A small image VAE, trained from scratch.
Data: trained on photos with spoken descriptions (Open Images, Localized Narratives), 203450 training examples, 11.5 epochs.
Rows from expert 6 of block 5 of the encoder, named by matrix and row number. Rows with one number belong to one neuron. Each number is 128 + 32 x the weight over its row's rms, rounded and kept within 0 to 255. All counts start at 0. Numbers have three digits each. After the name is the row's rms in percent of the matrix's.
# gate: expert gate (encoder.blocks.5.mlp.gate, 8x256x256), inputs 0-63
# up: expert up (encoder.blocks.5.mlp.up, 8x256x256), inputs 0-63
# down: expert down (encoder.blocks.5.mlp.down, 8x256x256, transposed), outputs 0-63
gate.68 098:072119101065155082160108134113123136104152139130151141137191160124147152106087149076126090101119112115146108089127121062079164096137115082119164180109107084090147109134087061132072170130152147
up.68 090:160140129187083099124141120120142104126137134118117059131115087118078151180149099159136195138135143167090107152132154103130094063156146119157096075109170199159152133103128136129176111134157109
down.68 085:122175120138186166131155107105127126168163089145126057163108178129146088133060120112130150106129113173148110184123148129057116137076104119090108178128110080139164108169094080098162165095147168
gate.69 097:117093121092108144134134128082127119137176105152174104115093126214132167163069123149141179140087120173138117172163148131164101167067103132143097116170158177128079138166100183158146127162135163
up.69 080:110129127065134107109134116109214167135151128160117159117122147129125148095092159117175126134090175192124139113074164155152171148101117149151062147110161147098100138159159138105047190089116143
down.69 063:129145170208118154161132146124076072136065067109134119097160166126056146151180155118063108121156124069112124180138098093107133146143132087116194107117101100152098100155129059145133108096131098
gate.70 070:152098106121121116129101095097066155142150141170112135133176114203097110149124171125059128110081120107115154104147147163199083105103183115165125156160168123142119093188046127130139097119097171
up.70 086:153119107089101118137155094159103191169042152103096103113100102171044077139098118146100147123091132123172163102163107133149150097107155161194084121131137150227138100105057120119130125103146086
down.70 131:147184157125134130079113201055130101108156131143131120176167142120118174123187164124101160132183091115107126123157082096036111204150157070144167074116117128054125091162128131148150145165106119
gate.71 110:132092117136156137196077112117107094097166123130119104123097080133185154146125150102172154133117108111117098158071152097101148095106125137100091111082172106106096124062141127157139146090206152
up.71 105:075107129114120141130170120106144081143113105093137100143117163115170163120117167143172089178136083144123157159179068087177118153129164094134135163095110179076129099126175142166057138188106064
down.71 125:129127160100191138132133114150159185137143078144108092173160110129113081157159154126116173095118189127075084128091145134118125096153130177139105085195137135190112147132104088093154126113117154
gate.72 099:063139146193198133160114117144110171138108120128088157119161161131112137104093149095097132117145147161152111128076125142082169115114095099135153091184129170126149177126152150114145137180102049
up.72 116:117112146103116144130206152116157100149097119163157121101087063144156179107128078219103126191098109086087105157145148151129104210176083133113135163113163135115113137068174140166133108124124130
down.72 071:146130100091094065165115147122148134111099120049135171148146112126163101144141135116155125120104045149142061114200108127133170118106168073138165137118171125099158121127128222153158131115064158
gate.73 095:048118137119104093119123160084106058065209111150095082155048144179169162129092144106112084127114129102165095132168101088094164086103065135081140143115115149102124049095177145135143128078194091
up.73 130:062169078159122156138161116110114089125137138105116062133147170104125091108164147099136092118143117135085079127078155125126199100080126139136141172075136143141073142133148163177146141142141113
down.73 095:111085098091090042097101126194176154133144148132144161144106166104063145129094095173126075153118147105140184133136142141114145121136165152180175141123141118150177150093084104080080069096102107
gate.74 078:197115086142127031156139103140155202102130084167126132099085101138125157131160120167083102159126101097169136124168107166119167128076136075045079088114136120158113140187090152151128128148065147
up.74 074:064125151151166157072108160084084033162140165116107134115133150133176148114088096120119164059102119155120099112132138109143102107161126131195183170117091150083107138090136121141117119091147132
down.74 084:182094138111119107155137088122137217180045061151171115108125178099109080121131129107151121187079161118158126108140099156170123103145078053086124113103098135117127132192104141141159149144104107
gate.75 061:170057110160138154109115119135144112095153118134171169152172113126099147078095119100147158106088111111129129134108161126149117069178160117109113151177099051122159068136071105144115172130169120
up.75 063:127153131089130130173184101092107126138113122200095133166167110113088119139141177182069101123162136127107122169138158189109151151071132118150135157075131141090138101122065131127111151113111091
down.75 083:218117139141145096114093152113138151123114121084139091135122121111127119118136113148144116214147103133135119193114120102143111132111155110133156072147148136143131158178085180099144076093081140
gate.76 077:165167123127107109098120147108179110127112118109113056087136070128147106166163088065160135183139124112102172102113089069080138157123146177089102166143183114156128165068102096135055105143119163
up.76 062:080138126091066094127078102124118141161128128133139112103156108109096133098167123089187147162110078088114159115074134108116093152188169135080145100181178181122178169133178126040121095138086116
down.76 079:058085131096138136133116112134157132101120115094127154155149175199102076123170090142152152112104111151114061189110171153186128089131176097198123120095135128131179105152144126135183100169147104
gate.77 101:083202110128113075109188136167156153110147124150178102128140146117128127108112099132140134101142134139135072111086129087088139097136164144189082136136090071080121121162160146071205185153111075
up.77 141:080134091082151090093120090129126093100182104071145151163106133150134211122120142082160140101131159117085112139131110135154139121144132151107121178138111104149137128123142124113135101142139134
down.77 086:132166151119138115153113134137169164080093092171134123157161174120095141057126152177128107156157141135154105138096115123096102082166162123137099066164216138115079090113148126171155151142128093
gate.78 118:135148128174132162134130103086191106119128134180122128158093170160111111078112116132159107116113144149124150195101097100117146178150070145151119169124124199151103118033095142145077160154126187
up.78 107:153113131147158114119157084139159104129141163116064133160118118137154120075120196169138109088112108102116189131193113127129101202119085124129116161087175163117111171113086152114093111076092093
down.78 079:071139159139081146141098201114188097113115124110195091125150106147099133124147160136104164141158152170119102096116165124103115092173130132120142073127118111126126083137193149101148144138159087
gate.79 072:107119102107105139145124162081121141108124158155177092181148124156141083138113144127076157075107057147111163119159114136106112125093118086156147103164120081139132136214115107113138115192076082
up.79 077:086123123139065153153106137098161131084143138108130119169100113133152082102108099130071165131136057156145165121150155119081104150072128115181121124174114100138119138142117086124096117146116105
down.79 072:125097081110099097122142189194105158150080127079111122092145128155075148141123134162180116157131128107133115103092102127153153130087115176118167106115157141167138134116137199135109130058117101
gate.80 096:116197149117100165126091147089153099118131159153131137154096148128185216146106103155128097067103133106128044148119176145129142127081144113193152201100146130149076132074153172168111176164177162
up.80 120:107099150158137092221190103128126134140122183127148069133145131121134086076160164119129145123131088109193113113119077174131100170127093113090162114124081154150200126134112185146060120107139117
down.80 110:153130142130109122059064149081137088107131136102128204102097143161108159153090132188142128130182109125046169109112219085152152111128119134142118140125140126115109099128152130166179155177120135
gate.81 085:156121112133141096125226074062152134157105181066117073142119147122109151132123120085151156109133095142066102126124128116171173110168099156110134150066147115135146123139108158133138103122158134
up.81 072:116161085149131110126136088096156130192125159052116103145073106088135112149127132062104156140136149135100145091102162126090170126182077201145111101089173103057174112125127132101174170125163118
down.81 104:110107025119115104140130172136115126161164132075175147143137126207172117133126105113162145141097136148213161166121085168065143157160149108149114147217169091094111150139139153106106158130170075
gate.82 111:142107157171136079141097121134146077157160155141115166120079124133155093075076163118074173104114166061167143164152120128064141180189142149112102144255142131107162112119158139114128117041108179
up.82 097:128173117117149183121124124197155141150115115128128129124140140093086128134144113088162058132140106112128149102092071155155093111111093159105137167075122119202130096083121130147095101123153121
down.82 106:175090158133147125136148079112100121129120136156195094121124116081128089108037147062113202083089135075155113108135134169102099115076177141146088190119116120103145185131152105101120073119106100
gate.83 109:159184179189087093134155115148139103116087080134112169160111138106102146170194141130173153150116089128140143145134160119109102119121133116131096099146095125119062130116128113124132160110162180
up.83 127:134170112132081132158112168093127122129111133165084170165117109128055101160168155135119140144148106114123089131135159092122082141140165126098141127165114103139072155143092122129083138105131208
down.83 103:148137149163168136092156092129118101112081073114147123109137132123179140175137139103145102130097121184149135161126170149147150106171092131169114072131150154183131085086134154109176115121105099
gate.84 084:103208130116142128113150113120057126135074130185120124048186155094119131078130216150127106163099124145163134105155152130105158131140139120109086208118145104158134155146119093122125089139150123
up.84 116:113140205154113121067090148109077066129097063109202158152145108108130185145108112108138131132153124129114123153132175086094138071159143156133098121146087075149118041189144171109079144159128167
down.84 090:178093163123129147164121146121111101106139126149102076163138165103158037083150098132121189133132144094104129137080112114116144133189126130089113100124027159208140119129112076096113174153121072
gate.85 077:145163134101091181182109146088156178145136106126180091104115152156135119097112091139145128135101083158109174090180107109132146107080155134108185184120128135163090186187137147108061068177120160
up.85 124:111159143147155171063078127103132128116182103130140153152139103139100184145088188154131134119157195080158131104140108135108127122130172111122084140139103074156161165138144084126125118145119140
down.85 098:155111111115120077136113160168061105124090171119093153123138133065133089091144127097104076113168114156134150153100155087151209173158139158140156060125091142090130065080110154092161163113106145
gate.86 132:144141161092041175132121114154140110129128185095151105158073129116108207112122114095079131124122109152076133106163121153118180089158117143147164129118099121094151057142054146105106148183135168
up.86 107:120112093194100112149156125172143144115102171117143157116057142106130141097136112155177136137124160193102062117118118115108136045069111130162127172169185086085108110080133125173161158169131128
down.86 092:127117151065103141123110188137129114098194094125149137105118128112101111172112108146096120159126125085093174120084114087116127160179114165110149073111048105122124079128122173122124136132159101
gate.87 108:088156117166191173112090180125141114137153140163096132111150140149129133200163103118160127141103142103103076113107092122097130115147134155176157107170106067097167090101176080184169116079107151
up.87 076:115130080131129158141102133107099037156123174138123117111111154166130134175107149191128157103100109128135122125140093087079136097151145142110079146146092178108142125097132113100167096110146162
down.87 107:096100094109106091132121110110142115089165159098117149151137078158142136100112159119142111118182130082118179075092146109081188096119159095139154150072112151078083117061132119123100113183107114
gate.88 088:080155175117094099041159108124130157202172116123126109083123124137152106129095079123088125167087153094115121058126144080087108193136102140107113098109158109108123123131109140127151142184150077
up.88 088:165140186111085074109109078085098102202117128137132084164092120140135128152081117109136120149144068141111118148163138098084149090170120117115130072109124101119151153153139178123092118113188105
down.88 076:111104149145082157167090194119155162085173109103101146158163099110139129114138138173109123146192105136089124196111088094154132144137156126155184146149124135129117121125087099135189127084091171
gate.89 104:090150132123111179148164149129106115100107148081157104147118081093185114112097137151122112128160055149135176162144139119083098094097152089102112132128144159110078089117116148128114129128156117
up.89 099:090102184092184159193092136071147160102166121166137102158122087128149148100134180120188145080087110108149124216154116149122163074192130138133104146124119164081188064080138159142149150073082130
down.89 110:116119099134148134153116123166126080133096126064090119119077144133110127187176141128127091092162172098078077117077166043208146154143128097140149129099187094138130146167129076133107022081149089
gate.90 095:158100033167136109186110178107128088115112116150133134173095128124151196182123172125254151148110138137120137129139126100181134149152201093107085133125086128099152060138185141144072095093131160
up.90 092:116175203153147134069086099166099111161093151080176138237147138126088117143128127163105135106156123105164116104140138150062076092067131110090165058118159158103086180174155108089103138097158138
down.90 104:124110174084112131185088129109095160123108128163155146082117132133122150114174129114140105191159086126167146093172102111107066148096074172179096169124100133165146087106127118127147166169075174
gate.91 095:148133185125123092148155107111134163141147151140140138114149084118103124109169150118164158195104071172108105107141071124130131167151182114105102151166131147180173125129174109107191134103166124
up.91 100:182144090096161126122092172092082144204109119147171107111156110178166082113154191126099157152114122150129161140140122111134132153107125129157135154110090136148141208127098124132066089104128175
down.91 100:175169105143132114135155129138079181134111201118143138125131128069138171125157156126160111070094114123095120126198076113141165111122125103142170078103107128151124150154128118122101121124054129
gate.92 137:130148180026102182125131102165069134113131155075169105074135107081137104123129140094057112109108042114174139111109137141055169088183093159079112118125119125084113156112091124164162151059162129
up.92 112:148132102152094178131107156137130127111089114159083152189147131173133205122106113091121157141098144129126148133109138082191093167145142109129129161099108154152175084144096111118126147145128161
down.92 102:087186191136153080150104099086102129089133128133174112081138173156089168186148118180142083137184164122146135117136154167095175119129136089123096151134123180088113117123143144095124086092089134
gate.93 074:098132121102100157104116085116099159140114146198115120148093142133130087173145092157096142146046092140176107148079179173123108134101216110122099134159129137122103109125099127140144108105056147
up.93 089:111156106116119155114155039172101194138105155157105188130134108130097058135143124172134123111054113122141130152115157123154174122100208187158101109113148096144157166121120114199151100135096145
down.93 121:124133116159122112128132255154120083150137105116103114094127125209161165114060136140158105126183115149103134143114076101161122182138104080092191076078160125182140094110137158132103108130161126
gate.94 107:139154128169108150100141168120140148074126178142151165171111098130164088096126127191074122071156124057161148132158151159168154079111146130082114096148140066145210158108118156155132126139124157
up.94 090:116188113123172123167148100094126126134111083127100114157134167134097101162105168133201102199125097169052111122155115107127119130109146099158166138114117163084139142115114116127101057108140129
down.94 075:149172184127114102138123113096116142086139168093126148120132109115108164118116180123087095086152109046139132096146201102123132138141105179120130119129097126135139111095190122132135110094124159
gate.95 102:085185129143151107147105149113170109137148108120148115141154142124130122149138100125118148120076142151096150173126156170091103135121158136116102167158158171091091098138061085110122150130127125
up.95 101:079183055130133118122142101082160153160127167089122120133122108070110130168133141112131178168111179132116128137087191154115083137175108165099118133135165140102158079118064063131178183163106131
down.95 116:076140163085127105143113139179152135138184110116110163117120123154152157182124135101166094123193114141102114144098078103105133136161109140144173121143174091098166174050190182189195131132137131
gate.96 083:098108090109110157150146062084121087132120146119112159204165161243147098144133101115137192070087089104133145098130123116131116180061212110143085131158129143121089112142112175138165182179161109
up.96 076:173156169154117089104107191150155189113125096123080122095133123066131135130095168138141072155147156128102048140130148110124139105177058150106159134120123120127146143103167077121079048094081138
down.96 115:095103130076159144179148044112130129124097125106135138132166163193104098132112099075100178123074088103125182085124120190189138120083145122131067194141149111166116096150083137102131134172149093
gate.97 095:171151131195139125119133162065095029100087135146106143175112162126130102123168094140154148163123093083175132111159170149104115123158132140129112074202137155147135170130088113160175074159173168
up.97 126:067058128101112200070137164145124123102168123157188119141099117134116108131116119181128121109131138137145130137135122136138128135200094189126178120150155142121147131131128134090133106126101126
down.97 087:127148144106074114170111092095118181123174122099059151125116099128171108140168205069107091113102113123101140109144113102097142128117219091134196133120109084096123122094175154166081131090125158
gate.98 105:144070122113097122087111140102125090087102056121169154135115179127150134193143163142130181145122123125130118096101137153156149148100161135114100119128092106161131120124096094116117096104168122
up.98 106:115168147128120098137157115121152133175155075054159104181116079071120132133112103154140197101138133109119166138136148127104102125137096159114105141111067155084158142100196139145161157137124139
down.98 076:147103113121098152140086127131112102161086144150098099098144114153164062154103136164089092127138055129144110091128125156175147156154101152154151102104136096145108053131105069082119131145110136