A small image VAE, trained from scratch: encoder norm layernorm_no_bias, 11.5 epochs.
Rows from block 3 of the encoder, named by matrix and row number. Rows with one number belong to one attention dimension. Each number is 128 + 32 x the weight over its row's rms, rounded and kept within 0 to 255. All counts start at 0. Numbers have three digits each. After the name is the row's rms in percent of the matrix's.
# v: attention value (encoder.blocks.3.attn.v.weight, 240x256), inputs 104-155
# proj: attention output (encoder.blocks.3.attn.proj.weight, 256x240, transposed), outputs 104-155
v.1 094:103101138127159080173085165132138147066211170119070134116133147167135131174134150137168055189098059085131076112105107164108137131126120149231159100136150165
v.2 104:183155185133118124129150084095085161137143168103125123171083109083105114087171128178144127163098152124163157143139125078124116133163110083134103129060137141
v.3 083:176091096154120157087123191151150126106121103143130180163134106154171114135125142094080108106075074135114121113130157092128138231119168115099149158148112176
v.4 099:112089052135110080164111137094111060193214113131122059150150099133138180184109130109109144132141115085121068114146132132134163073122185112130116149203158157
v.5 079:134125111079137159164119129147140088134121102151146133145151130123074142163046124114080196103124143176142095068085161117111095185134070158182144121143107144
v.6 104:135132092095125077133210119093137155139121119111117106148115145092123141117181114185171112132105081147100185169186186143146155111145191123097100156124088091
v.7 087:146157090074080142079115078127136147172118060082076165127090143123134176170124173101185086129108099122217137114137154098114156126119168112120067181171104099
v.8 088:093131134121142130136119077109146123150123153155059068106148155167123126126114122157156107154132156097136148096126097149116143117135209158143135096177052116
v.9 103:130122129113050151185120110170116094115130128078136110162144102248122131144105190119113130117110182100128151138125117127090167164136174114160091089084175129
v.10 089:161125070158168134173129137107151112145106151136081020175171180133187125161139141054114182128137167109146061108123083100093181135078095134115114144139115100
v.11 093:123108139163120159119120143109112088211099071178100208112150141141133126129121164138172085124123103094228046115100098183135155134129187106113040103153138112
v.12 096:136126139174083135175144108099186107122093136122145160125099176078083160106149133129118194103144195154163099118174113133165168141178157140085101124164146081
v.13 087:136162137137094145164136150103151138108145118136079204120094142173154084077130171090121067090088124125095092117079101111147128188152115127145162099141093118
v.14 085:176089163128148193138082137111102141119054113074164119059129062167119116140149109069059159093176096112156192149147147109161151173188107174119142167139153065
v.15 092:129131140182145145112095082114104066112169135147159000135157131141100127162132118082164106044113122085131143136145167124149100096155162110151105160144170102
v.16 084:141115120130144092146153122113103127113123118151085103147130092164088162127088119107122215101130204113091092106144142129144131129110149156123115088129108115
v.17 089:159118110132116099150133126088163144161183144120135174115105112098158105076120113146111132106138120079135081164105090090179089151087153103086099115099165101
v.18 086:146118154115073080147119129185095136159137111175096065115083117096104038106074120136133158089175228221166158193181171108154155150175171134145102090159076175
v.19 087:163131056086109130151083125150148086082101096112143033130091152182126166178111152115131150106142162127090151111154137164111143141166147123097178127118082127
v.20 095:135095089172112099149072116165052149171177174076145167136128161126116130159164139137100134155091143161089145139166147136142088152175173040146120144167178126
v.21 081:169145091119121197155096111117120126104105121089161171098142152087096175179120141195112120158142129125110172079118089155107122190177164130141166111134089112
v.22 084:147144158099160120134108076171140110041104098084149255163158042138141075125167105111141177135152140115148156107137164141116123138145164162110117150086098078
v.23 095:157093159153254154168061171128147122072159121115101071126129143166154141085117062099077129133158132101170089135106059116161149091133135135117142119125092145
v.24 093:130100107115159139158083145143126135105091127065175237121128059113062142134154173159196127144196106115164095139172186113132106125172127187124127114132126112
v.25 091:122147177126092154132158141158128162081122093091123069160128177148065157128126094162181166101067109127150118085156186186125076149129197116174165136126105100
v.26 115:148101099159102148148143138193148142152136118173101178092161113177116136128110194152157183117151156025165147088095166115106139113117162139167150126101125087
v.27 087:087151089077139173132169129105132132141099127079054088124205137102172158140153109145107065114126085117123142154125171131104131113139072132113121150100071143
v.28 100:104102130126154130114120110121129159161141121125182035084086080106143081092111070093136155083122126160158079124115095102157123110146127098081119122133105151
v.29 109:169184132143105109122207160123176127092041138115110152037193052130125144126144186121093117126100136103168175092070147152116139175121176093139119151100060173
v.30 089:168153107146130088158162098117115124172132163134105056130171134155125136163101104157163139147117140224132221163105088069040098126085111138116134179132086111
v.31 094:142109156089091180152153130187111086089071099087092107107083100096091133099179135108135179128134203171158133119115117089134133098068162119132138129161136143
v.32 096:145176142128099193145133087078095176134169101145131085130122133119130122087136162098073124073194143137132087159168098135128114156145181129129130148126171149
v.33 096:079159100099086158180092096114106113110098083187124021114088161105122102122116198107125105158074153145057160122138100125088150091127098084106118116167110134
v.34 095:099123100118144087149076114084114149095138125136063255161102106158159125150167131123137055169127085082128178115138079131136147131142090064144138110086117095
v.35 100:107104115139159169141107117111131118136077127052113099171137115129124132135139142122152111142148055124185100159154138149152107181106132136125094157092136078
v.36 089:079121099065125132139107175184121149154175125140111135176015149161182160065066128111191165107108049146146150194109081146167122144117105145122146116096125124
v.37 089:153108147134110116099178119118161089159131133087119110190138096103170186097159138116107107152105086194143242123096173140139122083131088087096101192160149164
v.38 087:128119133141137171090165100165105168194178090095063123123147058150114129183110105051129140084143113133140064166122110161120126079190102124103131157119171147
v.39 093:099143116111154076102122104126102098163157109133128108120106051068152071140106138162163095135090166177122147164172098140124111083104135146136143098140138099
v.40 089:115090106186060108122159106115139097138090140120140210160071087109054112075176134096103165119146129144123187152183172139112125113109122138097119159128130120
v.41 104:167067132088115138139131128186133125163094120157160050151093082140175177161092151108097138074174109203150127118140144077140175109127086107054114153132129171
v.42 093:164092075160143150146123127073117109201173104113120134116142190124132118134127149109084054127094075145105106089122136132138157148158107136132058126133141114
v.43 096:119106104113118152150095135092194107159072168144097122106124046128138154136181137169136149139188137117142146104114115158149103099091123115088145173092167126
v.44 101:099111121112157124149120138176161064098113101118163167158184101146112095126088071113093207124134115145137166082120109119077125127194160134162136111093104094
v.45 089:109121103112157146154159093119094086147123139153127165089085113118134142144123185159118197127077172154145196031112052097109125107144129118160188129139104146
v.46 093:092123159083124134111114110087117104137081119136153070207135089128116130134109121096155119073156111065131087138191201141128114124130130157131102144126161168
v.47 100:087114134146137171155180126142158074154136107153176074144138089154126132033122142072136154059174201158171110146110142088140101127106195093127123131110120155
v.48 088:154133085085116126107095090066143087068069164085101159079117184173128132122046165139136110150144135155136074151143156128114175141121124113096125078127121074
v.49 101:159128159161130119116157138138170126115137116128133165127129190132068122127098180156170127120186172163152128112085166181118116059168136152123181126115121114
v.50 111:184080115136157118119131095136136151114139136179103142126098153063116127132198122116190092151164120169137148129193108158159101127121108126126115106177115109
v.51 088:140124180119146182100172130125137057128165130169183118095079175161163120119141154109140069119080121154149144101137116096124116121165108101137119115157155124
v.52 115:161160138121119172119175130112150176138114156095127136093113120052118129065113099158128115140168101156130122101179088203105122104120144135112119108107135136
v.53 109:117165158125140134105118128139154176169128097064105118125091115162112147057141158135113141093147131162160082097119126097134099101148102073087188190057179093
v.54 127:127062132116120158124145138153096114108156130171122106091125135141148101086153201146153186154149196075113091149163108107162156116145179167055144108084119085
v.55 098:187148141153135137160130083132135120159140092120125128130148107130108208229125081130136077107107119099156169120108085101143146134131092143160062105092159105
v.56 114:144126121174055062111137102215103177163106115114102138177150066078064117120138110133195166112142187120149181095147178063146117146152111115125156099172151106
proj.1 097:150148168129086173101121153075106126161180068132173133168101104141086187074087118138161141129144159176150093174117153160181122149103138116061166170150159106
proj.2 104:120161140137107137136129112158197148082128107151114115087146128164128126142160131124123119136104141103134155144048131163102118148103147100080113083168131099
proj.3 089:131216130158103072179177115132103142133092118162146126122180096125086132124108116180182111184153128104189144104122173141152126077140138157139128047121095079
proj.4 100:161062167131147158122080129143129121053093080139158152124130128133153055121100091148133148082149133164060207121095117152053119096146091078181168119090072164
proj.5 078:122173182134067140143129074130131184154126126138129157133140131148103204144173151141183085154080141077107153111143142104088144087118148096120129115111185129
proj.6 107:080130079125109144093064109100127069163090154128112142120110093117119100118139100106074170206169115116114186116083095110100114144126082121156162114143139135
proj.7 089:135094123164091149126135178097088100103113193068100118109142140139151119065108122095040140153198123149072141129142138154109094137086127121124146145124104179
proj.8 092:187131107121061111151143131130157150128143130100143152069040110110105115142141092092161161099169134125074164090091181130144152118129139129123067098141163129
proj.9 106:137107186117197139063097164120106171129165118142153115060110168127176155121138101091160153120093091105132082157157104136133115109123136168115124129124131135
proj.10 094:093100148120085113171156162126169085086135071111153095134092167166098122120095178161142146086119147139119136107186139161137126105178155123138129153113133171
proj.11 092:141121141145128123113089115173111123105151131074193129139121164121165136120120113161121191111175130111010115100151120121102113153141084140164102121093161117
proj.12 096:190094128140148161141074126146102204106165165114106120109167120135145050127118128089127116112142108044131130182135134127008114147076138049173100129116128134
proj.13 089:146127116118144142095185106121118132090161090169165088155166109094100158178082119155115100118117115212176135116219151137154040119139153086093127140108134129
proj.14 099:094163132148082146114171130190079187127140099123224129169152124140127151121137130159145149106089130157097112109118137103070130128143144143146102129078111166
proj.15 091:157164231081162122114118128103187116131142144138096105130082090162167133148120118118162136175150121213095093097104077154137132167054077119076119069104065115
proj.16 092:134136126122130138073131144137238116106147118112103151098155102135168096164110148148120049164105129110159074100094123136148125162090168117153192141170101159
proj.17 086:143154191122100087174143165211081146109154157181119147130099097176082136175143102120099141161162156130192175176176110160015145096131057157158167149147093132
proj.18 090:112180166139129101102109085073107165124146137183185124135153140153081182160119065063170113131120107087134137067176101170104099126169073131158111118092163130
proj.19 094:128160151174146120056118113084097099148135131128167115156136146126088134074139106152122145120060100140202147111096103082098139125081126096188119075169146101
proj.20 096:136139093083131159135152129092056127115113150158049114078158126110139085153122089092145108137204124124128111146163068150131130147118088157143144066143142076
proj.21 087:133152102115139125112165131134164179136099200176143117125129094121120145083162181093116129127073107178102110123137174076077162104119144054146142105139147125
proj.22 084:144118139154174123137148178068109112186138092116162145094138161153144222108118137130100099130147137183150103099165133127128115106132117107110142104113100077
proj.23 094:133160149153084106151158156161118225161134114145057095070136153139131081132123114184138176096101136070117104142150103157088120136145138170141074125173116081
proj.24 087:113118121119106080111165123070119197201172182109138169154152170133144157083125123050114157115115121184112116159137070158118124178118094104108142131079121122
proj.25 095:111131120132103074082118099097103081134116109094120159100144162165129092133137084132151166157107141150118164137171104072140171169119104189122117104074143110
proj.26 102:093148162114178157082119078082125102095151143045193107158189171141133160125143144091152069112080128196112172107166175149126111143138170102113096101127165170
proj.27 093:135115142126112134147114111095160174108143166141128118136111127131118102102194138149116162116108151160161174149131085142142144142083168132116152193143114083
proj.28 103:150176145126096065178125146137137140139125150151161139185085121132120189159113111082122154161133119075124157157138122139126135113156058105149112100078140104
proj.29 109:102077130127136135179151168123118131187138136089138103150170125121111175081144124125090158125120122096085094111170161104147140159187156128154101146092198152
proj.30 094:053124110132163155080089126102152099145081113146127110117088114093135118116149173054105130082148081135140148145176149102177159146176099150121125139154103114
proj.31 098:107091113221132057094115167115067115170178150169147151140164159086164166139122162135104096102170121099146171096143169095107125156170133124140082145073119109
proj.32 098:132107219126195143062140147217120138079159149073157124102166153147168128143146114143135147192076156109136148129135112079097159126078107148094077129130142116
proj.33 096:098123125169160154109145087180096056099073146116093122143166149101093107093162091128054110162118145085141083089151180140127165108123117160148132191053170177
proj.34 095:139112147109122131110112145119177097084089141119160180182088101128113157071053125114055114077120131176134060153116181150197161139069171140088142160141128153
proj.35 103:144135173129086136075159144129111156167178123151123093123115145147119137084210093145104210158136174097041077139105130079155121107131137138093123120091124129
proj.36 086:191177114150129091158111083130147076096066118140191178102125090122100135141117126084100132169169181131110100122150139124134120131120112135125139168161134057
proj.37 092:153113131171095147181122112116081117086086099160176129168093075170120135122131132067123151080174185140134142141124100020135144176188139116116081084040171119
proj.38 088:149137127123126096193110129097086178072105165141133129173116160101148089081109159116183135112170135139108078128145133129140072148069125146076135109145107100
proj.39 098:083112161103131126127113118082113121147138165157102102097094141155135140105162121109136142177177158105149062143106148128119208170129086114122161153133132069
proj.40 089:134140151125229121128122156119097128172156128087111201096167113134148081170136124126143122123086124111113129128136069127124189216099148107175119111067147165
proj.41 106:144158137164167089192142102178132143164113125165161120161159149137111182116159164121144159107097128070153121145124079107107070102140157130174102092059101074
proj.42 093:105153155062129096133112179191153129128101104129169153125134085125126122176122136230129182101106218119100103106099114079152222163092138098127133076168140148
proj.43 096:097136161142126162069130122076099105137161124113140130164145114123110118130122066097103107135140122159144118171163105083105186157105144118150114125155133130
proj.44 103:107154160143119116149148104094119195113127129129110134116133142169157140098133208082155122121043148093121155116109147122132139124090071128164125094107126108
proj.45 097:131124115136136081106088131146155119099127126096141148139150126193155133122147165138083140120100090117129119133099126125140187119146125068167210088121161148
proj.46 098:155150109085120136173086094136159143127165135082119108108124109089142154181131132181100139161133197157109153154120076105097118138103152152171130169129153107
proj.47 098:226147210114152091089130099137145117096156064124112120104131118116197131192097075103133116143087118080160105106181115105112135159097158120147089120100136067
proj.48 098:122105155131086142107144113167078125198138156148138130149149093119125089095113100113104053109144179171129105148128178086070184110154116167043117094083135137
proj.49 096:104124145150113169113172078098133107124077096117086158120119095119120141120135116154088111113141124086123171160145116159085074095069123159110130156164104069
proj.50 108:113159158106158207129128166159168097077089041109128154118149129155128102177102209140152133118142141058103115091154155118112142148141081132149134078113107153
proj.51 091:071170134086116175138093149119134195122139110089153109142118198073176126188092090159121107173123127130126131159132203102117113155159025121094098106150152077
proj.52 110:173132145098134115095135132121143075116118154137145121028176102139096128152109122117088153119072172187146181142134089150089121082190154146127150134141079157
proj.53 104:144136098159122130131186145104133129165131160109161126073112132084123117080132030162111145083168126195076145124140140103168120084186124128121144135105122104
proj.54 113:119130149125082122143159159166132122117110098189116117101140163133123134136137138159092124110127119139090164135116154069110061150134131151110155164109086136
proj.55 094:172124106174140115098144112127146164130185167140135138107116123139105155169170154155165095163113110099195097115139111175129159044153077118155063082173163186
proj.56 108:033158123088137142188158115127146084080134110155143136143080117154153147087144151157158115183154186097145178120132083147133076108118122079157096148137133149